config.toml
dataset = "photos with spoken descriptions (Open Images, Localized Narratives)"
vocab_size = 4585
decoder_bias = "all"
decoder_positions = "learned"
learning_rate = 0.0014
beta1 = 0.9
precondition_frequency = 32
warmup_steps = 1700
weight_decay = 0.1
Rows from block 3 of the text decoder, named by matrix and row number. Rows with one number belong to one neuron. Each number is 50 + 15 x the weight over its row's rms, rounded and kept within 0 to 99. All counts start at 0. After the name is the row's rms in percent of the matrix's.
# fc1: MLP up (decoder.blocks.3.mlp.fc1.weight, 768x256), inputs 86-171
# fc2: MLP down (decoder.blocks.3.mlp.fc2.weight, 256x768, transposed), outputs 86-171
fc1.506 102:51 80 34 59 58 42 28 43 45 22 43 45 52 42 66 51 66 39 33 45 37 57 41 52 30 61 34 34 53 37 57 35 88 51 57 69 38 65 68 45 53 50 36 77 52 63 44 59 57 45 64 53 75 74 46 67 69 44 74 32 36 51 45 47 27 34 53 44 39 25 51 63 54 66 47 51 56 55 40 45 57 39 35 47 52 67
fc2.506 101:40 52 35 55 43 59 88 47 45 51 42 43 32 46 37 54 42 39 53 60 45 51 47 67 58 51 55 55 23 54 34 40 71 38 55 47 50 53 52 76 69 46 49 45 72 46 36 66 31 76 56 54 59 45 44 43 63 65 61 67 57 53 48 60 66 21 61 51 53 51 53 67 52 47 54 45 33 61 35 56 38 47 46 71 57 65
fc1.507 101:54 27 65 57 63 44 35 58 55 60 52 27 70 72 37 83 41 50 60 53 37 71 35 38 72 62 61 57 55 53 35 69 37 50 55 62 20 42 68 35 18 36 39 66 37 62 28 32 57 37 58 53 72 70 69 61 71 55 47 66 60 41 48 64 33 58 65 62 37 55 39 41 52 24 60 36 64 40 41 50 35 53 69 51 40 37
fc2.507 098:63 56 51 67 43 46 56 34 46 41 49 51 35 37 50 26 58 61 53 44 64 77 38 46 81 43 57 49 47 72 55 43 56 59 45 63 60 46 27 41 46 68 50 62 35 30 63 50 77 55 39 64 37 41 05 40 35 44 86 54 20 57 42 35 44 58 65 49 46 92 50 39 56 62 73 05 33 42 57 44 58 33 31 30 58 64
fc1.508 100:46 53 64 53 60 46 52 32 55 51 62 30 07 52 46 67 66 30 25 12 60 48 47 36 46 46 77 44 49 62 57 41 45 50 34 50 16 34 41 56 34 40 57 31 64 47 39 57 40 42 40 78 45 71 22 40 58 65 49 43 40 32 43 74 63 44 45 25 53 90 24 47 34 54 50 43 54 48 28 40 50 33 34 73 61 60
fc2.508 103:52 53 54 67 41 36 46 50 65 34 59 49 75 37 40 46 40 63 32 57 49 27 35 30 57 42 65 72 52 47 53 42 40 37 45 51 59 56 60 60 85 53 59 82 74 37 57 76 62 62 67 16 59 43 43 40 48 68 55 31 61 34 42 53 72 83 81 47 37 46 64 78 46 61 54 46 60 51 67 49 44 53 35 56 23 26
fc1.509 099:57 47 59 47 55 52 27 41 31 54 61 57 39 36 49 44 44 50 43 56 34 57 54 30 64 47 33 45 39 50 53 33 54 57 59 68 30 61 56 62 61 46 76 70 52 55 46 34 55 59 45 46 70 45 37 46 51 37 33 27 60 31 63 40 61 50 64 38 70 32 58 51 68 52 29 29 56 52 47 81 36 56 53 31 45 46
fc2.509 099:48 65 49 32 32 58 45 51 57 70 67 73 44 71 37 60 42 62 66 58 75 19 49 57 43 08 63 52 43 28 46 16 47 44 66 77 43 59 66 45 36 62 69 53 43 66 65 75 45 33 61 64 61 47 54 44 84 45 69 52 44 68 44 58 58 37 58 65 59 54 49 60 28 41 47 69 50 54 44 27 43 52 11 60 52 54
fc1.510 109:58 62 65 61 31 42 31 32 34 43 69 43 57 60 61 56 62 40 62 55 28 35 69 61 39 51 40 40 27 71 34 30 49 35 38 34 44 23 54 56 37 37 49 48 60 61 60 68 60 25 65 50 43 39 51 40 37 84 49 27 53 29 46 36 36 44 53 36 30 49 44 30 50 25 47 41 32 27 63 41 45 48 45 28 51 60
fc2.510 096:60 54 49 48 62 78 81 33 54 44 52 67 60 33 49 60 54 35 77 24 42 30 37 63 52 43 42 38 29 53 28 43 58 29 40 51 86 65 24 57 53 57 82 40 41 50 73 57 55 69 59 57 69 54 63 35 41 35 44 44 70 43 53 43 49 48 64 18 60 47 63 37 35 49 58 48 59 54 26 61 52 63 58 42 87 70
fc1.511 101:36 46 64 43 22 31 45 52 51 47 25 32 54 16 54 73 32 51 32 31 34 49 53 27 21 48 72 53 42 47 52 37 56 27 43 36 40 52 61 19 42 49 45 70 40 49 82 35 35 38 50 67 45 56 48 34 54 73 62 38 11 62 33 80 33 43 46 33 49 78 65 39 69 50 44 49 58 60 39 66 39 66 57 00 58 43
fc2.511 098:62 67 54 37 75 60 38 47 46 56 55 57 12 27 53 51 58 49 40 41 36 55 47 65 45 44 56 58 36 50 56 64 34 59 53 20 77 36 59 32 40 31 20 37 38 79 76 74 35 31 64 55 31 49 48 15 69 40 55 54 76 51 49 48 63 70 21 60 53 51 57 56 46 70 65 45 46 42 52 61 53 72 56 54 45 73
fc1.512 099:44 50 63 25 69 35 57 40 63 55 21 53 54 53 44 30 38 44 46 40 48 39 46 65 77 31 34 34 51 19 23 45 39 65 54 75 50 26 36 67 72 57 14 49 56 84 50 47 75 57 33 62 30 37 64 58 39 58 53 52 41 58 49 43 41 50 47 17 32 40 43 38 54 70 73 40 39 63 57 31 32 58 73 43 56 06
fc2.512 103:14 33 41 55 74 70 42 39 55 44 39 62 42 45 74 45 61 58 64 51 60 44 52 62 45 51 47 39 66 64 44 34 58 65 80 23 63 36 63 42 69 50 61 83 32 25 36 51 52 66 40 17 48 50 70 44 74 59 36 67 38 54 59 43 46 33 38 37 76 30 25 67 47 50 58 71 41 51 43 32 33 40 58 63 66 22
fc1.513 100:45 46 42 52 38 67 28 24 22 55 55 60 59 50 60 57 58 34 50 43 31 41 45 51 69 76 48 38 54 13 38 92 32 42 47 58 30 51 33 60 69 42 52 29 40 21 38 44 63 36 37 50 66 07 71 56 51 69 29 38 50 66 46 44 48 47 30 37 51 49 46 31 36 74 31 58 32 45 43 62 50 60 23 37 62 38
fc2.513 100:50 42 44 49 42 48 58 57 51 62 47 49 47 59 28 58 46 40 46 59 33 58 41 59 65 33 44 61 56 53 39 47 41 69 38 62 34 70 77 74 45 53 43 35 18 63 57 54 34 69 19 52 47 23 57 64 80 42 31 64 22 94 47 25 59 44 43 64 54 17 63 44 96 49 43 39 54 51 43 55 66 44 26 56 44 66
fc1.514 101:55 33 77 64 63 63 63 40 61 44 42 64 47 40 40 18 57 59 32 49 54 29 47 43 61 17 30 44 62 50 29 42 76 36 62 38 65 35 44 68 29 45 56 35 54 41 37 45 46 20 40 80 78 46 44 50 65 29 60 64 48 74 40 40 58 37 67 64 52 93 33 47 59 47 55 21 43 36 51 55 47 52 50 12 47 51
fc2.514 103:40 60 57 60 49 51 65 31 39 45 41 78 63 60 32 39 51 72 43 77 51 49 29 63 53 42 58 69 43 50 60 42 44 30 65 30 32 70 34 42 47 24 56 41 53 31 26 64 39 41 58 30 40 67 68 48 47 81 63 22 50 24 53 74 62 46 23 40 37 46 95 39 27 47 56 60 48 57 52 64 38 74 51 53 42 69
fc1.515 096:51 74 51 37 82 70 47 79 59 44 58 43 74 61 66 54 66 53 29 52 42 58 41 28 78 66 57 42 48 50 68 53 63 57 11 53 45 33 28 61 42 54 57 82 38 30 61 29 37 54 46 22 51 51 37 55 23 60 38 37 65 22 48 60 24 63 40 67 41 44 53 63 25 39 57 54 63 40 60 52 38 45 54 28 51 81
fc2.515 097:35 72 34 60 72 32 59 48 43 62 38 55 59 60 44 49 50 33 22 37 56 58 49 52 64 57 24 27 60 46 45 54 51 47 42 67 40 62 65 29 44 53 42 40 32 62 43 60 47 45 55 74 26 36 42 42 69 47 54 97 20 63 54 63 71 34 21 53 39 39 77 57 23 48 33 44 56 63 33 64 37 38 43 25 67 34
fc1.516 100:65 48 55 53 39 56 61 76 49 66 49 62 41 45 46 31 61 43 34 61 47 63 14 66 42 65 43 44 44 24 42 63 43 67 34 62 50 67 78 60 37 36 57 71 56 52 41 39 54 68 26 17 56 36 46 43 31 55 61 67 44 41 62 56 57 36 90 58 24 59 37 51 43 56 41 53 34 57 13 56 33 56 41 34 53 16
fc2.516 101:60 28 49 59 22 60 45 37 49 59 51 64 54 68 64 84 86 53 58 61 40 53 42 32 71 68 48 65 37 61 49 35 57 27 63 53 70 49 48 43 46 61 70 31 53 37 40 34 72 48 50 60 38 51 44 69 49 38 33 47 62 40 37 53 36 42 53 30 57 16 68 41 47 67 49 52 73 40 77 59 56 54 60 57 38 68
fc1.517 101:41 60 39 29 59 64 62 32 57 34 61 44 57 57 69 64 53 29 64 52 56 34 72 39 61 53 20 15 22 41 65 59 30 40 45 39 50 68 52 25 60 48 55 50 45 50 70 49 32 37 21 51 52 47 55 37 55 44 57 30 27 65 46 58 17 55 55 63 54 29 35 31 34 53 35 45 35 19 30 61 34 54 21 44 35 35
fc2.517 102:67 55 29 61 64 50 56 59 18 69 69 52 33 24 54 63 43 34 47 62 57 55 65 49 43 43 40 70 72 48 48 81 55 59 27 43 44 40 48 53 59 84 49 78 42 63 44 11 46 58 71 64 50 59 58 40 50 42 42 44 65 44 50 51 58 81 44 74 65 17 32 46 54 31 49 49 48 75 41 39 17 35 48 74 33 46
fc1.518 105:33 49 25 35 42 61 35 26 35 26 61 59 51 68 63 26 55 59 34 64 43 52 56 23 39 46 39 50 06 58 32 51 41 68 55 65 67 45 60 48 22 95 31 51 52 48 48 34 57 46 56 20 36 59 70 21 71 61 48 35 56 48 66 57 61 69 59 27 40 53 10 36 31 49 63 64 38 74 40 36 53 45 37 34 39 36
fc2.518 098:73 48 39 75 65 27 77 69 60 48 49 43 53 49 36 48 68 25 23 38 53 53 14 46 77 53 32 56 40 71 34 39 44 46 26 53 45 41 57 39 41 55 56 40 23 58 68 27 56 41 21 56 45 34 69 57 70 39 50 50 40 55 73 60 66 36 44 55 52 30 37 71 65 41 55 64 35 35 60 37 58 50 50 59 68 67
fc1.519 096:52 58 47 47 52 79 54 62 54 29 44 64 36 32 51 46 54 43 50 67 42 71 59 30 58 55 70 31 41 57 68 30 27 72 40 56 45 21 61 47 35 54 86 28 80 40 31 48 74 68 42 53 80 49 74 55 40 58 53 55 14 36 57 28 41 32 30 49 53 74 46 49 67 53 47 36 60 48 46 63 38 42 37 37 55 64
fc2.519 100:70 32 20 27 54 59 71 22 58 64 55 49 51 81 67 64 76 44 72 73 26 36 30 57 57 62 55 52 50 80 42 64 25 37 54 83 36 79 26 50 62 60 30 32 65 72 49 41 54 66 36 83 63 25 40 28 40 32 40 65 60 56 41 49 57 40 78 35 51 32 34 33 56 43 50 39 45 62 55 40 50 67 63 63 38 42
fc1.520 107:52 62 38 42 67 54 63 69 40 22 63 63 74 23 26 18 55 68 41 37 62 49 35 57 46 46 51 43 65 65 51 29 55 63 25 41 65 54 28 52 36 52 58 35 61 53 45 52 26 29 54 42 65 57 50 54 73 39 57 52 28 45 44 53 25 44 49 54 58 41 46 44 28 58 60 41 29 58 51 45 48 53 48 43 55 30
fc2.520 106:45 47 46 32 45 47 43 69 36 65 58 45 35 31 40 50 34 31 64 57 55 47 38 68 73 48 28 47 46 68 55 74 54 28 43 56 47 48 40 43 62 55 41 69 35 33 68 47 60 61 69 53 52 20 71 48 38 65 50 80 43 46 20 44 38 50 63 48 49 65 42 68 38 35 46 54 61 16 44 53 38 48 52 73 21 34
fc1.521 099:82 80 78 73 51 67 55 34 75 45 35 43 68 42 39 41 63 42 71 32 51 27 46 59 66 42 53 62 47 44 49 48 60 31 47 65 06 40 67 61 57 51 43 59 94 54 30 27 77 80 53 52 60 42 53 52 55 50 37 58 42 54 59 43 36 65 67 43 31 15 43 39 52 61 50 65 55 49 31 61 52 67 73 11 67 40
fc2.521 107:41 42 56 58 48 50 33 56 35 20 45 64 58 28 62 53 47 49 48 45 53 40 53 58 80 49 49 51 73 48 65 36 35 31 72 44 42 72 64 28 44 39 49 85 33 45 54 59 47 55 57 55 80 47 57 44 15 33 41 72 61 46 58 67 68 65 37 48 37 65 52 50 42 38 63 82 38 52 55 33 67 79 38 55 63 29
fc1.522 098:48 45 36 58 47 55 32 25 49 50 44 71 43 55 35 71 22 27 26 65 28 74 30 66 55 72 26 34 55 54 48 36 42 34 36 52 46 28 74 60 54 40 42 51 48 51 37 51 46 75 09 67 38 24 56 27 67 43 54 62 33 21 46 50 44 34 34 37 42 54 65 43 56 48 69 25 48 36 47 73 76 37 54 63 16 51
fc2.522 101:60 71 47 57 59 49 54 58 55 58 44 43 63 53 49 16 26 64 62 45 66 23 63 47 55 44 33 62 09 47 36 63 40 67 66 66 79 63 62 47 56 66 22 35 37 75 53 33 72 32 49 62 68 55 39 67 33 85 35 35 34 35 34 55 61 46 71 53 81 53 60 46 35 68 27 38 55 35 65 45 63 84 59 56 51 50
fc1.523 105:52 25 74 36 33 34 49 30 43 68 62 50 36 50 61 53 37 55 41 47 67 50 37 65 31 55 35 43 56 71 55 40 33 40 46 31 42 36 66 35 55 32 52 59 54 60 52 81 81 92 47 25 54 30 43 46 35 48 50 75 53 67 50 53 36 56 39 65 55 34 24 52 28 49 57 65 17 30 52 62 54 40 58 28 71 39
fc2.523 118:59 48 74 32 60 91 69 47 55 52 80 45 39 61 33 53 55 44 39 64 27 46 52 45 46 55 36 39 66 48 89 43 52 54 60 54 48 71 44 29 80 70 39 68 46 48 39 49 71 61 58 43 45 40 25 21 70 48 52 73 62 68 49 44 64 65 40 78 48 51 28 70 38 71 68 77 33 37 48 66 54 17 34 42 55 45
fc1.524 101:58 64 40 82 64 78 44 59 51 39 98 35 49 39 39 32 70 39 42 27 17 50 59 41 54 51 54 27 57 24 64 78 45 64 43 61 50 42 36 51 79 55 67 49 56 49 44 59 48 43 53 68 50 62 50 45 36 38 59 50 66 22 56 47 61 39 36 69 59 54 52 58 32 65 29 58 41 42 66 54 67 38 52 46 60 49
fc2.524 103:39 52 56 47 63 49 67 29 51 32 82 50 52 47 57 43 41 71 59 52 59 38 39 41 36 72 34 53 55 60 27 41 55 40 61 60 50 64 47 36 36 27 55 52 43 90 27 53 59 50 21 62 37 52 47 53 52 36 37 39 49 60 60 61 43 57 45 37 51 49 36 52 62 32 48 36 59 55 56 49 42 49 34 76 46 58
fc1.525 097:51 44 46 43 70 32 25 54 62 60 43 38 44 41 65 38 58 51 36 53 49 44 52 48 48 32 44 29 77 63 62 47 38 76 54 12 51 52 62 65 49 38 56 58 54 56 61 53 62 56 78 31 60 53 59 52 33 29 23 43 34 23 65 33 58 40 72 49 47 50 71 53 34 35 23 73 29 39 51 22 45 56 21 54 31 47
fc2.525 092:48 41 71 77 56 49 45 34 27 41 65 33 42 37 39 46 64 45 50 40 45 44 71 50 63 36 23 31 48 69 61 57 51 30 56 60 62 63 60 40 47 68 52 35 50 51 29 76 53 49 32 62 30 23 43 11 73 46 50 37 68 66 37 43 35 47 57 26 51 54 18 23 43 77 52 45 56 73 53 54 14 60 57 56 65 44
fc1.526 099:36 28 48 47 83 38 43 53 42 52 21 08 59 30 38 21 32 48 48 35 54 41 38 50 44 30 23 48 20 68 49 50 60 71 42 49 58 63 39 33 48 43 61 60 53 24 68 35 47 73 22 62 64 69 72 67 12 42 41 73 55 27 40 53 45 60 50 53 36 47 45 37 86 73 60 34 36 49 43 43 45 50 67 31 44 60
fc2.526 098:63 47 35 30 49 57 59 62 39 52 47 37 30 13 35 45 25 55 71 78 54 59 53 43 42 59 35 31 58 32 42 33 33 44 54 26 29 26 59 61 53 35 45 87 49 58 46 61 71 46 65 43 54 30 65 53 29 57 41 58 12 32 58 37 72 62 65 44 61 49 83 28 40 29 51 60 69 31 54 22 63 59 78 79 59 53
fc1.527 100:74 45 44 36 47 72 29 44 61 62 32 36 41 82 35 33 41 48 70 43 32 22 17 59 51 42 31 64 37 58 32 66 52 54 48 43 22 65 17 55 48 45 61 56 62 49 52 63 57 28 48 64 64 71 47 20 39 58 54 37 52 56 44 56 39 31 61 71 47 31 61 37 40 63 32 72 39 46 21 52 45 59 60 45 65 49
fc2.527 105:43 78 58 66 57 56 64 41 41 48 27 14 49 45 40 34 48 45 35 39 46 49 61 43 43 68 99 72 49 63 52 34 27 46 57 76 16 44 61 64 44 62 56 35 58 61 40 88 54 40 26 35 42 46 17 57 41 56 51 48 33 84 36 46 50 44 54 57 49 50 43 78 60 42 80 44 50 54 68 42 33 42 58 33 61 50
fc1.528 103:35 52 53 66 62 72 19 34 51 40 46 44 67 46 75 28 52 34 21 36 40 37 36 61 37 38 52 26 79 73 34 68 29 33 55 59 61 55 31 64 46 27 41 34 56 46 27 33 58 30 51 54 72 27 45 52 64 48 50 39 31 60 39 46 55 27 45 31 84 50 36 32 56 63 11 44 40 57 63 35 64 34 45 68 53 68
fc2.528 108:66 58 41 72 64 38 59 75 57 43 47 60 48 38 11 51 73 54 41 81 48 44 46 60 65 80 66 58 27 77 63 28 52 40 51 61 51 79 48 10 49 46 52 51 48 48 49 38 66 28 35 40 40 37 53 59 49 35 62 67 54 60 31 48 17 38 69 39 55 55 42 53 42 49 46 41 48 48 74 37 49 38 38 56 61 34
fc1.529 100:78 38 19 51 53 44 42 53 56 38 87 38 66 44 48 46 50 65 35 65 48 70 58 23 33 59 66 53 30 67 54 28 23 36 68 47 30 52 63 62 39 68 46 41 26 46 44 62 40 63 33 25 48 62 42 64 38 57 21 48 42 34 64 15 45 55 44 49 57 56 48 71 73 13 30 46 66 51 46 51 27 28 44 36 40 57
fc2.529 095:36 51 32 33 52 38 46 56 36 47 42 59 73 42 29 48 46 54 72 42 59 36 21 49 74 42 87 48 65 73 43 34 58 67 47 54 59 69 67 76 54 42 36 34 48 49 52 74 47 53 52 44 99 54 40 69 59 34 64 80 51 36 54 58 52 71 21 24 46 69 45 45 34 72 62 49 53 57 36 41 40 54 23 66 30 41
fc1.530 102:50 51 58 48 48 63 44 13 42 74 28 25 32 25 38 78 60 69 41 32 40 48 20 33 48 60 38 43 32 41 50 51 32 53 37 64 45 63 47 41 36 36 65 60 54 55 73 45 53 72 64 41 63 40 49 43 20 15 58 48 41 38 32 49 38 40 49 45 55 56 34 69 06 63 70 74 46 48 60 57 17 60 23 49 26 39
fc2.530 097:40 59 63 56 75 22 70 76 47 20 65 41 37 84 46 39 34 77 52 40 23 39 46 52 20 39 41 54 61 40 65 40 46 34 72 27 45 74 36 38 59 67 65 53 44 66 25 29 54 29 55 58 63 47 65 53 42 60 59 36 42 32 26 69 32 53 64 35 68 24 50 22 28 40 31 48 53 60 59 21 40 33 75 68 54 50
fc1.531 101:42 46 52 42 53 58 45 37 45 65 71 32 37 09 32 65 30 34 50 44 25 71 71 39 75 41 46 26 37 45 73 45 50 43 41 43 24 47 46 52 41 73 68 53 54 79 36 45 41 56 49 30 35 52 55 54 41 38 51 50 36 44 50 31 54 60 62 48 49 27 42 33 46 37 50 48 44 46 63 68 71 65 68 49 21 69
fc2.531 103:56 67 44 70 25 32 30 58 54 73 48 46 48 18 68 60 75 53 42 57 37 38 48 58 67 45 34 38 15 60 56 49 80 49 43 55 44 41 72 73 36 36 24 46 36 79 54 18 47 75 42 32 54 50 39 27 48 34 37 53 53 33 65 45 56 31 40 70 64 51 57 46 44 72 47 53 72 50 55 35 77 45 30 79 49 27
fc1.532 094:50 47 72 51 46 47 39 41 16 34 60 52 74 41 35 45 36 06 47 82 71 54 67 51 58 21 41 50 52 11 49 51 59 33 33 58 29 28 71 76 45 50 24 33 28 56 43 75 65 38 58 50 44 43 61 34 35 56 51 72 49 43 39 45 32 42 49 57 52 48 53 54 88 32 52 58 40 55 74 54 45 72 69 20 49 30
fc2.532 090:26 43 34 69 65 35 51 62 47 43 47 70 28 63 74 52 46 45 50 55 45 36 33 47 58 99 37 70 38 67 47 65 44 62 64 58 40 62 46 61 68 49 41 52 46 59 50 48 78 58 64 36 51 27 25 30 88 41 66 58 41 61 44 47 64 55 44 56 70 62 44 68 40 46 79 73 44 59 84 90 58 31 46 52 49 62
fc1.533 096:45 66 16 78 59 55 61 42 60 10 48 52 46 49 00 28 59 49 18 47 50 33 61 79 28 32 29 58 65 72 59 51 99 58 53 35 27 65 27 37 63 31 43 47 55 35 50 68 64 61 53 71 70 62 43 58 39 66 45 44 47 61 61 41 57 32 54 66 41 47 77 25 58 46 61 41 62 53 48 72 23 36 54 52 29 49
fc2.533 102:48 75 42 48 60 42 28 40 58 50 24 39 59 28 51 75 33 52 49 42 53 19 61 25 29 59 55 40 22 66 70 76 43 46 57 25 39 52 56 41 57 57 89 50 43 52 37 54 32 59 48 71 67 37 60 36 22 67 30 50 68 40 48 70 67 46 35 33 49 62 38 36 54 50 42 55 49 44 66 23 65 41 66 51 50 55
fc1.534 102:63 62 31 83 64 43 43 52 67 73 53 44 24 25 54 67 77 38 52 30 39 50 23 38 47 44 66 48 56 48 44 68 49 65 46 32 42 59 34 58 23 61 51 70 21 34 43 37 39 30 33 60 60 68 17 66 53 61 44 54 54 57 32 21 65 43 69 46 58 66 21 65 48 63 32 67 55 45 47 54 34 60 46 31 64 33
fc2.534 097:67 62 28 37 54 50 25 47 48 50 47 54 75 54 60 60 15 57 34 70 38 50 58 53 84 38 47 48 58 64 52 78 37 14 45 58 38 70 52 57 24 73 34 37 37 34 77 48 50 59 44 56 52 52 60 36 61 68 59 47 51 41 43 55 53 38 58 41 37 71 59 23 40 29 68 32 81 59 45 73 51 61 29 58 62 50
fc1.535 102:68 37 48 31 79 26 45 55 23 28 54 37 35 33 39 37 66 43 49 54 59 47 58 62 56 40 31 22 32 19 37 51 56 43 65 31 73 49 40 27 50 34 26 47 62 59 49 68 73 47 51 33 71 42 78 53 50 17 57 54 27 46 38 45 24 54 37 66 43 62 73 45 49 50 65 76 22 27 51 76 52 41 41 42 24 33
fc2.535 097:48 46 42 51 54 54 80 69 66 83 53 68 73 27 54 40 22 43 66 36 28 22 32 75 48 38 47 76 54 61 34 48 50 53 72 40 44 52 66 45 66 54 76 52 58 60 39 39 50 34 39 54 68 44 58 57 40 73 58 70 67 49 55 43 36 46 39 49 51 23 66 59 48 33 32 13 50 76 49 12 66 55 21 72 57 62
fc1.536 099:58 55 21 38 41 34 16 32 31 31 43 20 32 52 56 47 44 26 51 14 34 76 34 45 65 34 60 55 53 52 58 31 30 42 58 49 22 18 67 49 41 36 41 40 62 78 46 28 41 42 62 18 59 62 71 58 71 48 50 29 49 44 60 56 14 54 54 43 61 38 56 40 64 26 43 45 35 55 63 66 70 71 34 61 45 56
fc2.536 102:46 57 46 62 57 57 54 79 58 45 53 49 51 43 45 37 61 64 32 65 28 27 57 62 23 53 53 63 55 43 65 63 47 56 45 51 37 69 64 53 41 48 31 26 91 34 79 47 73 93 06 67 61 41 48 47 43 60 41 43 52 59 60 36 74 80 47 27 55 53 64 34 69 54 49 78 59 71 31 59 51 81 43 44 36 57
fc1.537 099:62 32 56 76 66 71 54 39 61 80 34 55 14 44 29 62 37 17 47 42 53 38 19 54 66 34 74 30 44 49 61 40 58 52 37 72 61 31 64 59 66 44 53 56 47 38 81 59 34 75 65 59 36 26 50 59 55 48 62 56 64 52 22 70 27 55 52 30 52 52 36 45 57 54 64 57 61 36 49 46 39 47 44 48 38 46
fc2.537 099:46 45 62 70 55 45 39 52 70 49 47 58 36 60 48 67 61 48 25 54 50 57 58 64 39 67 61 39 51 45 51 43 46 50 74 35 25 26 66 45 72 37 71 60 64 68 73 43 51 56 60 35 60 37 55 33 28 26 38 41 49 40 69 54 40 52 60 44 61 45 28 22 35 54 56 17 48 24 49 41 47 42 53 25 63 23
fc1.538 101:47 41 40 68 47 77 55 42 47 36 49 63 34 45 57 24 52 42 62 23 49 78 40 31 35 37 40 39 51 53 46 44 73 48 54 42 10 39 60 40 46 69 33 60 46 58 39 65 56 61 54 76 25 50 35 65 15 36 67 61 86 43 62 72 29 45 42 34 40 71 75 45 32 45 52 38 36 53 49 60 56 54 36 49 57 40
fc2.538 097:62 44 49 40 79 48 56 47 42 61 31 65 42 62 77 75 69 32 35 61 49 65 60 27 59 49 59 40 54 52 57 68 46 52 78 88 56 50 52 52 85 66 50 69 36 64 80 72 56 41 52 63 70 58 43 32 50 27 39 58 53 51 30 24 40 36 44 39 41 49 65 28 41 53 47 50 58 66 50 41 49 45 34 76 37 49
fc1.539 100:45 60 46 70 38 33 27 37 58 54 71 26 51 28 45 64 51 41 58 48 64 59 75 41 16 42 15 26 40 69 53 45 52 42 46 61 57 28 61 54 60 40 31 38 78 30 35 44 56 68 54 52 74 52 29 40 29 27 72 33 34 46 55 34 42 52 49 62 62 63 39 33 71 43 52 19 50 56 48 43 35 51 51 53 40 42
fc2.539 097:28 20 46 67 56 60 50 32 58 51 73 44 48 66 49 54 54 71 59 76 48 52 45 56 49 67 73 53 35 54 39 17 71 35 35 50 48 41 26 56 44 49 40 49 54 29 67 65 31 24 16 47 50 70 73 58 63 62 41 25 58 52 60 75 68 99 54 33 60 42 48 53 31 17 50 54 51 52 61 56 55 58 26 37 43 48
fc1.540 097:84 60 11 27 43 62 52 56 49 27 70 50 58 59 32 53 20 62 46 51 49 52 49 47 44 44 51 35 78 37 38 52 59 41 73 47 53 53 33 56 38 53 52 71 66 60 37 27 68 35 45 47 59 75 56 43 60 59 33 53 41 42 42 37 60 64 50 46 54 10 26 44 51 42 42 44 35 67 61 71 41 41 40 34 51 38
fc2.540 091:36 48 63 55 51 45 31 62 78 32 11 31 48 55 34 25 12 45 50 46 46 74 67 38 58 44 29 69 47 45 65 58 75 36 57 67 47 54 46 37 36 48 50 44 64 75 37 53 44 64 50 52 47 74 65 73 54 59 51 41 70 32 22 38 74 35 53 38 27 30 57 65 49 50 53 39 37 51 51 61 47 27 50 45 21 67
fc1.541 105:59 47 56 62 39 48 37 43 56 43 63 37 47 72 54 53 49 15 74 44 48 43 49 42 35 32 26 60 47 35 44 51 49 46 32 28 53 54 37 53 45 34 54 40 52 59 44 38 66 55 58 50 28 52 33 56 74 35 75 64 64 39 35 42 36 41 55 51 34 70 39 41 75 42 41 78 38 41 63 44 46 65 41 38 63 62
fc2.541 111:49 70 61 41 76 80 25 53 57 60 31 69 46 37 71 68 41 57 54 52 40 50 45 85 84 56 61 52 37 26 54 35 16 73 67 56 38 65 79 66 49 42 46 57 46 66 65 44 61 52 44 35 30 18 60 13 40 40 56 55 49 70 63 53 49 47 49 74 61 58 47 72 76 42 43 47 62 20 66 39 47 37 19 36 31 59
fc1.542 096:62 21 33 36 87 50 28 47 47 42 84 58 50 59 42 57 44 51 25 72 57 60 73 41 46 60 54 38 59 61 51 18 49 16 39 29 67 60 51 61 38 57 61 31 58 40 29 40 33 59 47 59 59 57 63 31 52 37 56 40 24 56 62 60 60 45 42 41 46 37 55 34 65 73 76 30 80 52 56 39 45 38 33 58 48 36
fc2.542 100:50 50 60 59 61 84 61 45 38 39 77 57 47 56 40 54 28 51 61 43 53 42 60 45 53 31 54 57 47 54 39 66 41 42 39 36 57 76 58 20 16 56 27 65 36 72 64 63 71 13 41 49 26 56 54 41 61 49 51 60 62 61 57 48 34 64 93 72 58 13 45 58 42 47 38 30 40 53 52 76 72 45 48 63 49 60
fc1.543 099:35 73 52 51 69 51 40 66 54 46 39 32 21 48 43 39 59 75 78 34 46 29 51 53 88 43 62 47 49 36 36 57 45 37 33 51 62 44 21 49 46 75 39 40 39 69 51 53 67 58 46 36 36 76 15 34 92 68 15 56 43 56 48 46 83 43 27 56 66 73 42 30 39 44 38 18 59 70 58 54 39 63 57 51 44 54
fc2.543 100:36 48 44 45 49 46 45 58 58 63 64 41 63 59 43 49 20 41 47 49 58 47 34 54 39 59 65 89 54 44 59 45 43 45 36 50 39 46 48 25 68 43 50 61 67 25 32 57 54 61 38 36 62 44 56 75 39 56 61 41 37 23 74 42 55 38 31 54 56 40 51 52 32 49 65 20 80 48 44 43 42 47 60 40 59 73
fc1.544 097:32 81 37 40 43 25 37 29 45 06 23 71 80 43 37 38 20 41 73 51 70 57 63 40 56 35 20 81 36 68 52 43 56 31 30 36 49 61 66 39 53 56 62 74 72 53 42 57 45 42 37 59 63 29 43 46 42 37 38 68 40 35 62 27 30 38 61 61 51 50 45 67 47 50 65 56 19 57 42 65 63 38 39 48 45 65
fc2.544 096:27 62 26 65 53 52 47 55 57 79 39 48 38 47 50 57 71 49 37 37 55 47 36 62 58 53 59 74 67 36 41 74 64 63 52 51 73 36 36 37 60 48 28 33 47 69 40 69 45 50 62 62 21 57 72 57 74 53 55 13 53 32 37 48 81 37 60 60 53 61 35 48 53 31 61 33 49 33 62 37 71 36 44 50 18 65
fc1.545 100:55 30 39 41 43 46 51 49 41 47 23 56 40 25 52 91 72 39 74 32 42 34 47 48 40 44 43 44 37 44 69 45 54 78 64 59 60 26 28 34 69 53 43 31 39 28 50 44 23 47 46 59 47 43 76 38 39 64 35 69 32 58 65 49 52 61 66 63 35 57 51 35 54 40 55 18 32 44 44 30 73 49 44 61 50 63
fc2.545 090:39 51 55 61 54 53 43 65 56 72 53 38 27 25 51 37 48 63 49 66 28 69 41 49 33 76 29 48 36 68 52 55 31 33 27 65 46 48 52 63 20 23 33 46 72 45 48 43 52 41 67 49 46 56 50 72 70 49 59 48 16 56 55 53 64 35 53 47 46 19 67 51 69 18 49 65 56 16 44 44 73 66 57 83 47 66